A small image captioner, trained from scratch: trained on regions of photos with short descriptions (Visual Genome).
Rows from block 7 of the image encoder of a small image captioner, named by matrix and row number. Rows with one number belong to one neuron. Each number is 128 + 24 x the weight over its row's rms, rounded and kept within 0 to 255. All counts start at 0. Numbers have three digits each.
After each neuron's rows are labels from the 100 images, of 14976, where the neuron reaches its highest value: "peak at" is the part of the image that holds the peak. Only what is clearly more common there than usual is listed. The data: regions of photos with short descriptions (Visual Genome). In brackets: how many of the 100.
# fc1: MLP up (encoder.blocks.7.mlp.fc1.weight, 512x128), inputs 0-63
# fc2: MLP down (encoder.blocks.7.mlp.fc2.weight, 128x512, transposed), outputs 0-63

fc1.427:133111128168131145128121081128177128166156130122128128128114107147115128086128180134131128128128143144089101084131148170089128155139128114128081128129112150102131080186128153150165128181158128
fc2.427:150168079131128151135152122131111139137118074128096168104154149198067128118128128165128061151080097176125086145144128101124128101098147149092128128137112136177077132174128146111131128102161147
peak at: top centre (25)

fc1.162:118128100146128101128128135090153109128153105144126181087120154154122145204128144139136128128165137161078151109112125128128178155131152128149127160128172138068128128128128160111128078109156128
fc2.162:160121133128128128134150092059128156131128090098128079128131128093128118158128128153115197128128128090108104128135079152162141144076128108125128090128155128105128137139103128128122173128136128
peak at: bottom centre (73)

fc1.38:081102112128128108098128148140128133096148134110111147172128115128128128144105126128115128062089182128134128140094128145128128141173148080110128153156170108135128129128130187149128160152127079
fc2.38:128136141137128129097089127128128134128128141128142121115128118132088120165128128132168128134128053128181128127128118170171128166162140128128128128128117097046088168128148128128128135174128128
peak at: bottom left (34); middle left (26)

fc1.497:186085136128128165128128128108165149099141129128070122102128156120130112120108148128088117128146128137156120138141179071095055151111185128128128117101077153101096132120128128105150167128128122
fc2.497:079128096128128118143145147104128061128084151081178129094157128128098095154128128108144128133128113146128128123105128127118128107128131128094100128163119128135096096128144099124111157066160089
peak at: top left (44)

fc1.408:128128128123128128162128142202128110128128128128120144116128128128141128083158128147147160159159126128129149113128113150128134128162100144169161160142171150146128183151128123111084128161131128
fc2.408:128128182081128128091128118130158128148109159128128140070143128128128144099137110113167128128125122170128178128128092113090179128136113083122198097134128101151130133086123128128103062120128142
peak at: top left (81)

fc1.88:117138121128164078088128128183128111131111083139144128128100150128128086128175128126137101125124125128058131125106128148128093148128099155126139141128145108149128128164128128219128127128103128
fc2.88:115134122109116081128115116110091143135128119104124145089128128097178130115128087091115107128131132128172133133128167128161142128128127134128128128099128128098129127128057132135093128077133128
peak at: bottom left (57)

fc1.245:130128128142152128086128107128128130127135110093099176128122094144128128094128133128161128128077100128128140180178079160121138131140139128128146128090132128100119136128128089061150114106140128
fc2.245:142077156161139162128128149157111124097128128128128141151086113128120128128128073110055114151157128088126127118125128121128115086122128128123137153128103185128118184128097121146090150124120128
peak at: top centre (31)

fc1.28:128089128086179128164128095093166128128114079161110128132114128128128175124165117098170115084119128116137112140129106128128128133143142128128128112142070128132117115128113117113128135127129123
fc2.28:174129128153128137098116153141105123128128073145109128113091086128128100126156121116086104131094128143128128128111139128154176098139162128128051101128177128122163114111128128183128086116128128
peak at: centre (29)

fc1.219:117148128176135128128103197099129128092128116195099139132155153177149101128145128117128110161105128128093127128128074157146107154128153089128139129136124080128128143125128098117080133152159149
fc2.219:128138139132128124140128177141146092148120086118135128147109112086092128128116128128152121128128082127128127128133181140128125191128154128128149134128130122154104137095121128128125163074116136
peak at: bottom centre (56); centre (28)

fc1.125:107130125190141112160132167128168150128129132128128128167128100128125115088128182091157107161150128106128099128128128110121128157154128172084128164105128128162125128089147166118151135110122152
fc2.125:127128151092128107128174121198128157128147099159144126127140128128152164122128140145149179119128128151128159128128076084119132132114128158128116154150162074153166128106189115095126158148134128
peak at: bottom centre (28)

fc1.95:158117143154118107121098135164128157128144066087166128101128128128165128109123146150088128134069166156128094094128128180106090156128139123128149152128105128121124086141166128231095128128114128
fc2.95:135148119128128146122128110133053156128128128158096128079128142114128113133128098072128128138119128175128165094096149169118128128134110133127121133128132176190128185128127128135095128108096112
peak at: bottom left (54)

fc1.335:097188110139175103128128146091127053147177128141110130131128128107106136128173103107128125131121129128110128153154112131128087093099142124095128128185155101128119133106130128079155173128180120
fc2.335:153128103128128193150187118156128128119147110138141191128128124124128127156128128100094095112164135113128128197128119113155154143093128128139112191088115105129111113125099127165086121140077134
peak at: centre (34)

fc1.150:112145128128065128067128128088149143128108142201099128128116089152128128128142128128135137138129137166102146101093114166152090128128086128101160143141155128128119116121130128128128153107103128
fc2.150:128128128132150156123128148191092136128147128091170156171104154100128128151124083132145123178103155125104178128128134128128157121114128111137140128111128106103097158125128090142188097128107174
peak at: centre (31)

fc1.261:128088122120108128139128072132128128145128117100147122166077128128151128145179131173126128193108108152154128128211112158088145130128162139128160145163130121128128157128164148128104128128100128
fc2.261:090141128144156085127112128135166154132128153153140177128073107174110149128134171128130128128088128131128122128112153138123119128128104109147051129100163158128127128164128161093128148109154127
peak at: top left (58)

fc1.141:173136139128148128133128116128172180136097079137170128138133106128128166096104128147146121182128104107149128128128121128128086133142102108093160100083186128135128131128112111128086103142117120
fc2.141:128128104131128128119148132128061120149109094128128134167128136136159128144142161128108145102170144070143086132166113100097128128089125128130060074124150128115102119153128118124085178149149128
peak at: bottom right (43)

fc1.350:128129134135122128129128128111070128119128126146128165127131128079117154127163160160112089128127081127128128144128128128141114148128128198090090140128099124093128093160077148113088140128108116
fc2.350:094107145125128132128128091122126112176128133128128128088169128128116071121170098104107136128104156128125146100122085122128104128128096128128119138104136164105128129148128096184128128150128131
peak at: top left (40)

fc1.53:128141128128116128128128128169186120128102092128128156128128194164116097147114146161128160182115103128118128160062113128104128128180128128139143128141147105101112113128128133148155128128123122
fc2.53:123125113125128123154111128128128146128153155138102128128102128187103128128128085082107142145128148128123128075129180128128123128128128128158145089128129108123128160128148128128101089084128128
peak at: bottom left (43)

fc1.123:139189162154128126128128135124126145128128162080161128094145128128128123152161128141119090137111112132128119128128128149112127128070128128117128154140128163128158169110125128128129125129136117
fc2.123:109122112103137116190114110106150128103128128148133178126107081127135128123090106128168101112107161118079124128109157119074103124185131152123116128111168108171171128146128128104101157095085121
peak at: bottom right (55)

fc1.227:101096149178128128128110126110147135169128082115128154119097108128128128118128118144138128092128083123123114172105128128128113128128148128109135128167052145092128128137150143116131128091115128
fc2.227:191110128128179128088139125128123128128126104136143128129128128122119128128127140137119128182107128085128075128151136142091096081156106188151155128122105128128103140122128152100128127120128128
peak at: bottom centre (37)

fc1.138:175077128131117121128132140160158128145175145128158128142088101155109128076145085128128128108128137131127098143100125140038128130124128170151128128126127154108163128128106135181128128128112185
fc2.138:140162133152128132068170105091099096127205128153128128168117128091125121155128128128141128145119122123128128128146128144083128128150076173125128128128069116123128128091157119128128098115140138
peak at: middle left (27)

fc1.57:128100128123123152119133131061096148126132129180128128073148128124128128092160140139123128124134128140080128119128152114119140128166111077107151165128128176120114112128128147128113154115128167
fc2.57:128109128166122167128134128134128097145144147128128161128124141152087057171159193130084061182104101087139111128104121118128112099128121131162128138128165111151093128128128106166156128128105142
peak at: centre (60)

fc1.172:117091128128131128136106159103128098095152153151124128109151128135111160155128156128128141128114091128123061128134139068128128205128124148095128138164147128141134089113123129116148144128128128
fc2.172:168135142145128128142145128128111125137113128123112119128135146160101112128128112111115174139089094126102139109128128128133086086134098128138117151073169128086150128137128124104173128128102104
peak at: top left (33)

fc1.306:128128128093122103140128128136128125119124135158128144128096112128096128107089164180128111120075104126133128081161154102075079155128128128162128174112113110101122161155129097119181105082180091
fc2.306:177069128164107128132120109141119120125128126158158148130128175183128128145156128099071128175128111162090128113073147150117139113128144120154133104138128182128147121128128121093128128128132130
peak at: top left (43)

fc1.221:042165128137111091128123128128097160108162098121128176093093128090159128128128128118151144170128128145141131124128146128128134128155128127061140160119144134150151100115152102090128125125093139
fc2.221:108128128138087128128109144085149161128151169128128128120149143096194128140127173169128128128128128133141158087109099146100128128169135067114097121130073124127142117108160128146128138128119145
peak at: bottom centre (26)

fc1.233:145115123128149142138096144146116153100131137162137128149156128126103128101128109131138094156105139129063149115124088128128129163171130086134132139150170128128114118122103128082109132123136182
fc2.233:168128133160174094174124128145125128121108162192137102144128101128134111128143142128143060127128088150184127128093128128142131128128128069128128128128126119128162124142085128187087162142098123
peak at: top left (35)

fc1.302:120130117112128178168140128156128185147120128128165128109089128132060114077104142128155162146104141131128147158128153139128170076120133149128128128106128126144187117140133162166143162135115128
fc2.302:128076128115128157170128140113099128166160128128128091162128117125128128128128128123124129128130127128128128124120127071131195141128138093134137105116128137107128128066128128100110128128092112
peak at: bottom left (37)

fc1.187:083128115128083065101128137160154128107140157117157128098127123149128117128144114097128111146143110145125128131159128128152128173127136117105167169195128128081183112107136105166128125133128159
fc2.187:145128128091128119072128142128120174078099139128130128148128061126128128142096128128128128147104151142116128103128127095131196121150146128116137059080144164129175080140110128138130181102156081
peak at: bottom centre (25)

fc1.455:092137128181149088148105128186099129149117128118118155073108128116156139077142116137128170128128130124152087128137151128165109102128128122094136165126128125098085111114152104108123082133125161
fc2.455:128094132141147147137065128110137097130143143166133114141128086198093128128101128185145129128128126151093163121107169171119128096124149106128131155128128144177131128184140159117112128120125132
peak at: top left (63)

fc1.156:175128111128128165158149128121172157144104128076136126081144169146142079128152092163128115141122136133104128153128128141148079146098102128145108081128122087142176102128147159132128128116100161
fc2.156:099128128092122130116155160152128128138103128128195128086128128128138128128123128128168189104133110164114156145128128128128156128128127159128128162128128159048084128128169138128111102133116128
peak at: top centre (43)

fc1.431:095089099146184110166128114128128135123153179099072128113138128143090104113128104071092128125128128143128126091130128101128144177108162126117128128156179138128139179130128138137140162128157113
fc2.431:128140112128128121094134145123131128128142136152119137157128128128154134124131128175095118139158128128082138165128140070129081074088177102102128128080142121153149084097141175128097131128128127
peak at: bottom centre (25)

fc1.272:121117179128138128128089106170098109124149128149128128128155128193134177115132119128162125128101101128108127124188167105128136078142128128128136118098128128071128135128109098082128098128163128
fc2.272:171128125099125125150154135090128128135089098128162166112157150108151128130128144135128117151128142096137153154128128164151151112141097127135192100146059125112148159134128111128128149172131128
peak at: top left (47)

fc1.100:107128097147092128120155115068121128128128151149128167118110131129096082092171128200100104101094128128146144128128118152128133094128148144174159117128120161149119154128102128104112111125119178
fc2.100:116172094146128140144128128105158155122125098156125124131152128156111128128101134151168128112164128128128128128179138124119128149128149128177128099116111128112138140134096155137128164128128113
peak at: bottom left (40)

fc1.13:150128128180128143090073128107100136128128084154128170157103134128166128114124128076126128076072140167087133103108128153135154144123122128148123128099143155128078137134168128078128128128165158
fc2.13:108156128139128195088138139128163128140128131128144102132128051086128128128128120147128128054127135128121120132128090089148178128109173111134128096104142147164106128128103098138128110128117083
peak at: bottom centre (31)

fc1.346:096119128128149122144128082095137084128128143116128135180128162167128142213109150086102179119093128115118128128106106140159172128124113120107123128179128128128128169128127106139156127107153128
fc2.346:166120128068139122148128128148153139112128128128155128137128128128153128128110128168137126128128135070123080165128128128140135138121144143133128128128128094128128128098192139166135128128128117
peak at: bottom centre (30)

fc1.358:139128128148084128131136151128125098105128150146159128163155103107140127100130128153113128160133140159103101160180164071128128152136137127160128121120128107062149128100167088101093128099128163
fc2.358:140087143151128117128128122118196086118128128134134097173140131149139176128143130128130112128140128139098161119156149127128116128123158065150117119128128116181111094149128140137128128128141171
peak at: top left (37)

fc1.367:140128151111127128128103090111128128139128152106181163128128113110128163090090139139117181128128128117128128132078093129146128129138140155116128121128070128179154086085128160107128128091172121
fc2.367:128152128075122128128128178128092110176128096164128128122128128149128128115176128076144128103128156103171128093132128144131099153128106160097129114144161149159128191152128183108160146121150130
peak at: top right (43)

fc1.295:124128108128128156128130128078075128128128128136115195110127162130128134092128110166124128078128085142114167128100128134123128128165133128123128132133106105113165100121110101128117098115128140
fc2.295:128098171097140128139128161166128096128133121156128128170128128167164160128128068056146188128128106069070128063128136148155139128162167128156095128118159141128128128084130128168141088129082157
peak at: top centre (27)

fc1.50:129141114100128089064087124128128128141153105106155141086177128099098117201120143128128120076112128128107128179128145128134128158128162117151150134114128128132084137128128117158128128124131128
fc2.50:100204128148130128183166128128105128128108128128133138101128128092091128090128127088097128091169128112128158128149145164126133165098088147145128160160127131128172092128109128130128128128128150
peak at: bottom left (65)

fc1.249:128123138138104166128113127095161103175122110081115145130129128165136102144141107165122081128141127123128143128112092112125128123128128138128116101128092128094128128128132090128141180174128128
fc2.249:128170128151146124101128173128139138128157140128181138128120137125128105138129137112128128102070128134115153140139147148128058169128116128127100099128085196087097116112128128128128103125160168
peak at: top centre (44)

fc1.59:117128130165144136076128128157143128128128145140127122208114130129128128121147128128108131128149117159129179121128090128076150128128128134124130128145128128089134141130105128128076135167134163
fc2.59:128159136148128128128145141128162139081147168128128128135109128150171161112128140128157128128110128105128127122128146167100096109181105117128128123128128102136128128128124126140128139149122146
peak at: bottom left (44); middle left (41)

fc1.228:128128153175110128116128169098087091128149128152156139128132164128165128128143128130105174128128108160101128128175138143128170094129096128133137127104183129092120092121128127064170128128128180
fc2.228:195144133124100124128171113057128082128128167128111155128179100128136100164107128135128128156128122081149128159128130128116143180128182142128127083089110111128096128144106089128138154128128096
peak at: bottom centre (25)

fc1.194:128128146150128128139117146117128110067176143128109169108101189128128153123158129153118128128128078157133128135070160148111126103128128128128150150149089098128128128121125126127156148102120217
fc2.194:128128088133134128128103112072132126133157094128132121128101128128128168142193175128128175140128128128071128130128155170124115109149112092127075128136138128078128121151089136148127203128145099
peak at: top right (47)

fc1.450:143149128107123128151148128128128128128160128128096132172096099180128115128126131186116118160129099071127129122131122141111128126128092127128173130088173171139126133139146110128103128142187128
fc2.450:133128128128146106128092128128128128184128123136128147084146128117153088128128157113096181107106201153128173164158147086128078128152128118109128128155136128160128083134135115165124135140128146
peak at: bottom right (34)

fc1.505:122128115138129116174142153103057128128128130123080135103145128166128137128128094149135128110084128168128128128128163106128151103128128102120129127128111110128104125125147128114128138128108145
fc2.505:128117128124128128128128128170127102079107106141122096128128169137128128156176084105125114128097128128128128128143133128094121099132113119113147150128159128136216118170128128139127128105105108
peak at: top centre (26)

fc1.166:128161098125128118128124116128156128128108157128128163128128103128096161128157128128128107085098137123118128081106128128128102142162128128135138107104100163128108171128165124128128099128114096
fc2.166:106131128128123187144118106117128085128128115128151128113092119116153136120128129127112128118128128087139149128086133127160128146150128141172089128128128128106131128155095128125163127174147145
peak at: top right (34)

fc1.61:100101128128152123128124115163149128159128081110128128170128164132128125081149128138128134108149102128128122114099138189097188128125123100128141141136139134097123125092102128189170128149118128
fc2.61:128096128128121132128093106119128144205128128128128133144130128116128102116108132137128128088111116145123085148121146126097128109128097128128128124125048115128182128083114134128128112128128121
peak at: top left (42)

fc1.410:094128111145158132147125128180128112122116101072109128163128101140143128063154168128098172143128157128110128136105130161097128128157128174128128128142105128108098074128127128177148119128093160
fc2.410:137130090056118135129131128108147130120129116128098154107143128101128121112128127115154156114183065198185127141128109106137164156128099128132137112153128088139131145128128150148128128171134128
peak at: top right (45)

fc1.390:085123160128146128134099183042114128181128097113128153183129134150128074098128128187120156169121092114128128111128130128128132141095128143128134166104128111128128111128104125156149128131128156
fc2.390:124180128172130079128154112111163128095066144183128156099129108128157132128153161093126161128102128169155150124128128085081103158128128090131133119147157128102166120159128128123142150127146136
peak at: bottom left (41)

fc1.139:198090128127159128128194128142117123102193158100128096128117128135128128128135129166105116125128087103128147103128170123143117140107128107125131128140125176173114128128126157128155179142158131
fc2.139:103149147165128120131170098118146128128104187078125154097149128128134128133171084128114128128087099124111128093116128138128114139128127119082104103146138111152164080115120082104128126106128170
peak at: top left (41)

fc1.65:077128128128123120156076152155161133103128128128128128156142128115130085093156114127128142178076164128128091138128182128154108169080128119100154153128116128128130128128138164102146159114128159
fc2.65:153120128148143128102152149128128056179117116143128128128125169128128128143128128128128128127138128099164152120128148138087141108149128120140116109100128153093098129123162114139094127110128128
peak at: bottom left (35)

fc1.425:124128128094123128144118071128095095134139160170101128152091123128153180126128128121137077162088114129097128128128123128128091128081197081127153128128154142128111082126128149141180128128114156
fc2.425:135128128149115128099104121147106159130155128110108151154130137128128103128128144161128099128077114128132128128166128130155128128090167128128140128113131128181111121128128117128104122128169168
peak at: top centre (25)

fc1.11:128147139173124176128152140127082120163126136128112156128169132128082128128120128090165128128113137124091137151093126090128152128161106137156131128128128123109070082128138128126142092126128176
fc2.11:151123123132105073120129174128114106066128128143132135117128128163140128148083128128128128128128160128101128128138128186122120110149144150157114130060206128148127117128146141074107132114126128
peak at: middle left (25)

fc1.458:103128128180094133110128147112128093128107128113147178161128128167160048124099124145128128128103116129151154128088183111142141169128159145086142128173128128128123128128083133128101136146118156
fc2.458:151167101128151126129094110126149128128128148066110128147149154128128163124138128128106128128167115128192154148171128121147134123109146072126161064106148131098089107110077166128128127136170103
peak at: bottom right (44)

fc1.43:089128134116111108167094128153059128109087124154090128128128194128147142101089134128128144063128176128116149148128136128138159128091172150101147118137148114106175128114116128163130156128131128
fc2.43:128151151120120114075128128110128128164168106155129128133094128072135128157098173141148128128163128128199106110112088156152135183117141156158128162113098128097131122128171128148138128154119143
peak at: top left (54)

fc1.205:131131128108092075135137161149161126154137155107189088128103128137145094128138120149128085109094160128120128096166136128128128107128124128128128125128128128113121092154106114150154117128128128
fc2.205:128165133113136118128128128128170163128094128128128128128128128119132173128175128152128128166128101177175128118112110136128128128146128128102107127122151154128128077161102128073122128120104128
peak at: top left (53)

fc1.121:156110133128107169122160128097128116083128128128104144084128137138097131128146128148151128074149128152201138128128128128160138149116123114120142130084128142066128094142181128128116128080128128
fc2.121:145128128104128128128128112167106139128146128111128121096128102162128096117109101178209128128128128128128128159152128115071186100137128112166107128116151068128128134091128128128128196128180128
peak at: bottom left (33)

fc1.468:145165149128141179128128129128124171101090128194122180128105128165112140128128138126166140143128152128128157172128104117119085141144135103123126120109128112107092105128128122137156150128130168
fc2.468:128140128128142135129161128220128134142147128128100151113164141128115128128157174139149119135100128128119173115134105138167124138110128119128128091134128128153128120119125128134130107073128109
peak at: centre (46)

fc1.430:128165154105166128132114086084099111128142079188128177104128128085150128097128134128124128179128136128128098120090100072128124082164128128156146132128143128110089128115128171128180128128128153
fc2.430:131090128128128159128139134128110107107161128093117164130141117154142128172124128128127128146113128152121128033128118122128128075128146131111134117128128130076107112158107061126074097107128130
peak at: centre (26)

fc1.87:128123128117118149140123156080085128082138135128097151102128126186181138119120144116150128134088108150151138128126128143145105132121170128138109104109128125117078128128124151128116120125118106
fc2.87:128146124128143118119106128138123181128128126125122162130176165112128170098171128128116165141132100145137128128176128086138128128133157127164146083125128131127090128110128108107165126128081100
peak at: bottom centre (34); centre (33)

fc1.277:128130128128120085089128128096084148128164127127152128127128124082104095109103127172093128128083136128081052128142104128085134134128106138137162128121102093128128138128135042112078122145116068
fc2.277:121128128136165152170118153143128216104128128133112104130101129081123162125128085164128098137112127144156117203099116104128166128128128105171131181134145209128097149169128139124128119128145128
peak at: middle left (40); bottom left (35)

fc1.1:131157143128107128111149128082128102128136108128128151069122128128128095128101139128119109089150186101118099128128156146127128106109148128157139163128158128166087132137077128090134128102128128
fc2.1:096171128133148127074160128157128128108100083128128128128140162196128188172128128125128175097128106132102131158133170098135128128084130128128128128128128128159110122115067115148145149128128128
peak at: bottom centre (33)

fc1.143:191107145128157128128134097113111149128106098131128128113104128128130128138083148162128108126128149136094112107151152137128111104152143104133190128094070128134077128124102153128128152136102169
fc2.143:119136085128138128164128128161114128128124112137128126107104128128135103140128128132137115117124145183147096182151089101163149105089153128144087131156123164160132128128158110090128122113092096
peak at: bottom right (38)

fc1.443:157128158193134161128127128080128135112149126184128156112126128120128098164127128067159128090093138128101128105123164081109128172128089096128145150136116128128128131117099117127136173068149146
fc2.443:158130129111184128090139135179184118128163128150183135128102115163132134141122140158128100157128128115109099165106133175128147079149108138130137143128087128111166129142128133128117112196128150
peak at: centre (59)

fc1.122:127128156131128120128145128128133184128148128064118128130067175133128177090128112128118128121071132082111086121126155128128128160128141128123083128128162152154102102128131142128128118165130155
fc2.122:128128172111102168128083128099084180117128128118155162127126066129128128128143111164128132181156096118110102128078106128110162155128128170141110167133129131128128171153069128125128112213139143
peak at: middle left (25)

fc1.213:128128128033096184118154128149128144128141128114185128156164154067128140141102128193138122128149128129135204174128128128128108128134146126128141128091126121120113108111124141102106106096124128
fc2.213:144076148176128128128140155177111175128128095154110094102145118143135128155141088140132165128144158148128121107136147128128105167138128152176128125128128128143164135068128077124131128095120128
peak at: middle left (36); top left (35)

fc1.211:162128140124095083154128128129091137107125124125141146081126148147128125128122128135138121128118128060149084145129086128128117128068139128166120128115089184108155128166097134130124131128128134
fc2.211:176128056128128150073161128128095128098189164107138128128145078112068100128128135162116140121158135128128128128142077126113128128129168125148142128153128144077182158136141128121128103118140128
peak at: bottom right (44)

fc1.72:121082128181098167128145128128078121119154149160125162128128128125138136132128111080122128132128182113138079128168150128135105144182128172116137128128128128134135100113128128094111128074128158
fc2.72:153133128099128095125115132128128116150128119128153164142148148103128156111127127129128110109163139106128152119060113081107128128165149095128150054130128128139128157128124155073128186096108132
peak at: centre (38)

fc1.312:128098112157148153107095128069128152072062128112140128155139160128162128128160188128128140085121164112114148154170155093128128174089097128128162120114128128093115142123142128154128137128099128
fc2.312:148128184128128118121128128182128125128150171125143132133087181092128123078111158165128137116122107128113105128127128096103128175140159130083043147083128128125156128127158128147128128128139109
peak at: top left (39)

fc1.52:128128128138112149136093147079128156128128179113136128128213164128084120128117121161128140128129108106130082124105154128074128103146132115128118128128146188148128128128094135128151151163120101
fc2.52:091128098128065135128128128120121128128128116100091130128150099129112128128105128145179132114128162128090180128175087114101128133140125113148145154128095121128177147158084095089099128106128158
peak at: top right (36); top left (33)

fc1.456:128128161109054168164128087122128128070077128122128128137071093103146144133128085149143126128128128067093104136155128112110128128129128116108148128135128128128115128136165128157118134119119128
fc2.456:123108131119114126128128097167156148145115137128128177130101101079098128104164128128128128162158128094116154154128138102154128158128128123141128128169110128128128109110173128140119134100130128
peak at: bottom centre (25)

fc1.415:109144140117121134092115128140159128132128135128157160101176128180110135128142128088134159080131120143128128104131125129140128137151128128147114079167128122126154172117127159135119160134125128
fc2.415:146105128106074114131128128185128131128128133128174128156195128089128128128105128128128171159128178128121128128103072129138134137128134141128093151142127128047099128128099124128128128128118132
peak at: bottom centre (36)

fc1.424:056128137128128128128128153128178128117149101121167117160090134130121128142117128136103114105119104128092128151127124103130146128103101161164175128185166120151105117128053127161128122113146128
fc2.424:188124179128128154106164158128132109128102114128094142116128130117169119128104140084128164152134137167128120128112146158115134128160111143123081115183112140134158106128128141128128080128134081
peak at: middle left (25)

fc1.191:133098103120093114132098136111131128086128138168073128103177128128079128144162128140128131128128178089117114128128126098104120190123128128141151125114116128128128135128144128127086175177128139
fc2.191:128149111167092105147097128159101128128128189113157124128128115128128141155141101128128128110122136106123128128161128132128145128143128095143148128148081187106099128125088175150145128114113155
peak at: centre (30)

fc1.286:088094099110139128091171089128098128137128179128108181156128128180158128090098139160128128128128146128128142183179168128128128069074127145071118128128133129127128135128142134169149128148123079
fc2.286:121155149170108134128128132123128128137141150086128102128129128155115109128128103102128115128120156128142103108142156128124128079108163128183232151128128152146140130118147163194203102136128093
peak at: bottom left (37)

fc1.460:155128099066128090148089125103104128160128128147134128134156162166145137085128071128092121128152128081154148128119139129128128151114128128136161155154167172128128123128145128113174128128069149
fc2.460:128124128140094095121128129090098180128103124128118119137159111106128109128160149128128169131089121129122143104128145128128121128128128160128096128113060128128142105102163133127152142128124115
peak at: top right (44)

fc1.452:109128128128128076128096076098128124154123128156141128112092110141136084182148113111105128104133179139081140128116186128128151157090145149126166128128141110129128128144140128121181085128113128
fc2.452:145175145142128087128128107128107128105128128114168097174155128128128146128128132135144094171090104134111120133111128158128141171128177163099089128119085128119128108161118120158135139154090179
peak at: bottom left (46)

fc1.223:170073104132099128128128128081108129128128105097099165081128128152111087121189082128147101139184134136128128093128157113128115128100128118128093179112146128128117128114173129150128128095166128
fc2.223:089101181071146125144128128128127192115152154104128174139163086103150160080118088120128167100122128096075128119103128142165095135128110136158113145128128128095162128109137135108091112124145127
peak at: top centre (30)