From a checkpoint of a small image captioner: encoder activation gelu.
Rows from block 8 of the image encoder of a small image captioner, named by matrix and row number. Rows with one number belong to one neuron. Each number is 128 + 24 x the weight over its row's rms, rounded and kept within 0 to 255. All counts start at 0. Numbers have three digits each. After the name is the row's rms in percent of the matrix's.
Before each neuron's rows are labels from the 100 images, of 14976, where the neuron reaches its highest value: "top examples" is what is common among them. Only what is clearly more common there than usual is listed. The data: regions of photos with short descriptions (Visual Genome).
# fc1: MLP up (encoder.blocks.8.mlp.fc1.weight, 1024x256), inputs 0-85
# fc2: MLP down (encoder.blocks.8.mlp.fc2.weight, 256x1024, transposed), outputs 0-85

top examples: text has "sky"
fc1.700 101:179152115196179128162115128141114128084148134128128128083143158097128175155128122131176128102142128128112114128115128128124128154147128128161125107112082108128112128130145128128095080128143128151068172128123096128093115128105128143174141128169149123170125128
fc2.700 099:128170103128128157128128128128102167147104137119105128159128130146128105082133124123128165167213128099130128184120128183128128187128128148171099146120169136147130133078128164140084128137147154102128075144112135102128158079183153115171140174128129097154147149

top examples: text has "sign"; text has "red"
fc1.349 103:128169188096107102132097173128140132094147128155140099125148133128161128109128136110130136159128115114119143128128128133094118082092128104144071086125108108161128137160123128128128128128151103152128128166126070157126160128128128100128128109097139123120128138
fc2.349 097:060121107100128128128154128095125088145116147138116093128143087097114101128128176128128143145125146149102154128104176118128128090089116128128128113128128128142173088142128161132128214130082128132112083098117118128110128128128113121128128128107132128134119138

top examples: text has "sky"
fc1.487 108:128142157145075163178127119128131133159108164115137150086085182128136180128096081136118202176128113144160107128128128122128123110105135128128128134128128128149113128131110122135146100091127159128128093128128148121128128153128151128128163135150128099118128136
fc2.487 111:210128168128128128170171128105108107092117126128128120158091157147128164101080128172161128128163143125142065145114153161066128128121110142128136142128128127147163165158108154110128128107102121128128128117136090128122131098187145171186183106068140144182128115

top examples: text has "man"
fc1.651 110:150129167158139144109128128128128131128128104138155130128130128068080150170128128124129128098128143108112079141154115128065112136096113151130172128132128114067129159156126185163128136135128128128147128067134158112128132151153056116128128128114128162143099118
fc2.651 112:170128128178141152074089129090128155099128095107101092152128121152128128062137198155128115110144128084132128128195096128128087119089121086133128128096139107090128091130173128128128128128128128128128104128183139122142089128107128128128109120128128119102112134

top examples: text has "man"
fc1.119 124:092128171124128142136153113128111144128128109115178135101110113126098128128131144112150182136083110131128132128160149130124120114154070128128128128105129081195107144159128192128108128140128118131139128128141069128172128119158071128087107147150135128158136122
fc2.119 115:175128109169103128128152125078128124086068103154128123128128128159121128090108116096128117134128158122149115105145128120119108164144211119128127143126128121096128139094141139128128128118112100128113140071109128128165117112125128091128095128099128152137161128

top examples: text has "sky"
fc1.197 088:143160167128128118173098182133128158162128127128104154128104140105128124072114106133128197132128132147074141127128128095135085119107128105128124128170138159128128114118088128137128145128129141151128156128128112088170033128128128128151119128148164128128128128
fc2.197 087:128117128061128128146132129124128128077154100101099128081128134122056128109182128154128128160145143100133139117128123184142128120128168095165128186128128080128138164128128128117128128128128128132128128136128140167128106096128172131149098142128125128128099128

top examples: text has "red"
fc1.292 099:063172128160128128128128128111128142103127128144128128137128128092183138155144130122128084128128120175107131144094127128139076128095106096128128120128128128145069128073166091112141120128117132145178173172159128100106157114147106128128128096128128125128128118
fc2.292 099:141128151150170151142143148088132132133086140138126111128127099130134128145089159128157128139085141168117128128106160107146110139076124150121126148128134142128133106126155140139120137086100128181101147128120128128129162132178169126104128145138152118135146161

top examples: text has "horse"
fc1.504 115:121127128080159097097159115145128172128128128164130119130105146154128138128128128128135128154128128128166151128083133140135134126128128141128090136152165128144116145125091128128165128128157188155146139147128058146128129102105136128128101107080142123175124128
fc2.504 123:141087166087128118128097100129146125103153128126117128128118087128128128145121128134098146133130158060128118145153082120117181088097102077128128098128095118106116182177128079158152133133128133128156130150105128187143151119128128110153128122160128128080177137

top examples: text has "man"
fc1.345 094:128206128128128128129128128094076104128124091128089132128071133096142142118128141087128128158075108175128108106116128128092128162162094128128128128152128139114135181128136128128127128138159127109059102128126126128146146129125095128128079143103097138112128093
fc2.345 099:090147128128131178088148128113142140092128161104203107089160108128107180128140128168129126122128128148108127128138122146184120114167077128128128128128130128111142128128128131090170091128152128129178140109104128152160085128112058128128131128159087128143095128

top examples: text has "man"
fc1.260 088:123134119166156128128155128165097191138128126128116133128128128146127128128128175128066125128141148124171128095156139140161128188128074166138128169081094128122127128128128088158128128161126107094128089142083128128128142108121128128184128128128147164128128112
fc2.260 093:068128166128095187075128186119128098154073128172128128128118128089128095128155131100128092149111150128109082169120134128062128097112120195154128113128136190128138122152128128084138123180130133180129086128128128128097147105109071128174166106092117128110115136

top examples: text has "red"
fc1.476 098:149124082116118128092127128081128140128113119109125171138128128128117126128128121092128101164168126128098134124128123128069128128115075128128128099141136105128135128132148128128100128190157155128128118112115085138127152208117128128105154128138119128187128153
fc2.476 103:128128159157128157128146129128128196128126134126180164146156084120128143128150168172116084141128121128115168128190104128072145128148101128110131086108120066128169117141140128084152117128128106098139138135128103116115128162131128188117119128128140142098121157

top examples: text has "man"
fc1.217 112:125136128128168128094128128128102128126182128059127102121167128122160197141140128105115111128128147097146091120128140128128128157128150156182145183059128146167150180132128144128101150128116110069136088153128081123128128182128128128143092082086122124128103102
fc2.217 112:129114151147197128128120113118128142134128113128215100128107163128128114128199128138113128125146128176128128093171076169122152128128128121128128158112128128109113080118149131148158131128128160123138104171128128128117124128128078152154182128178134157103140123

top examples: text has "man"
fc1.475 102:137151128120102155154096160100118128137147156183128140123128128144128080138128096121128128104118118133128126155128145092128143128128128128151128177156149139108111128128126128078123140128151146128128116162152128128170128128088128132153151143132128099128074128
fc2.475 114:085131101100148139128092128194108123172147128128106128106130116159119117130123128151125128128134128081128161128128135128116128126071140143085103128123084102177146120128128155103128128072119111128101154147121127144128143110162125111052117128169158184135128145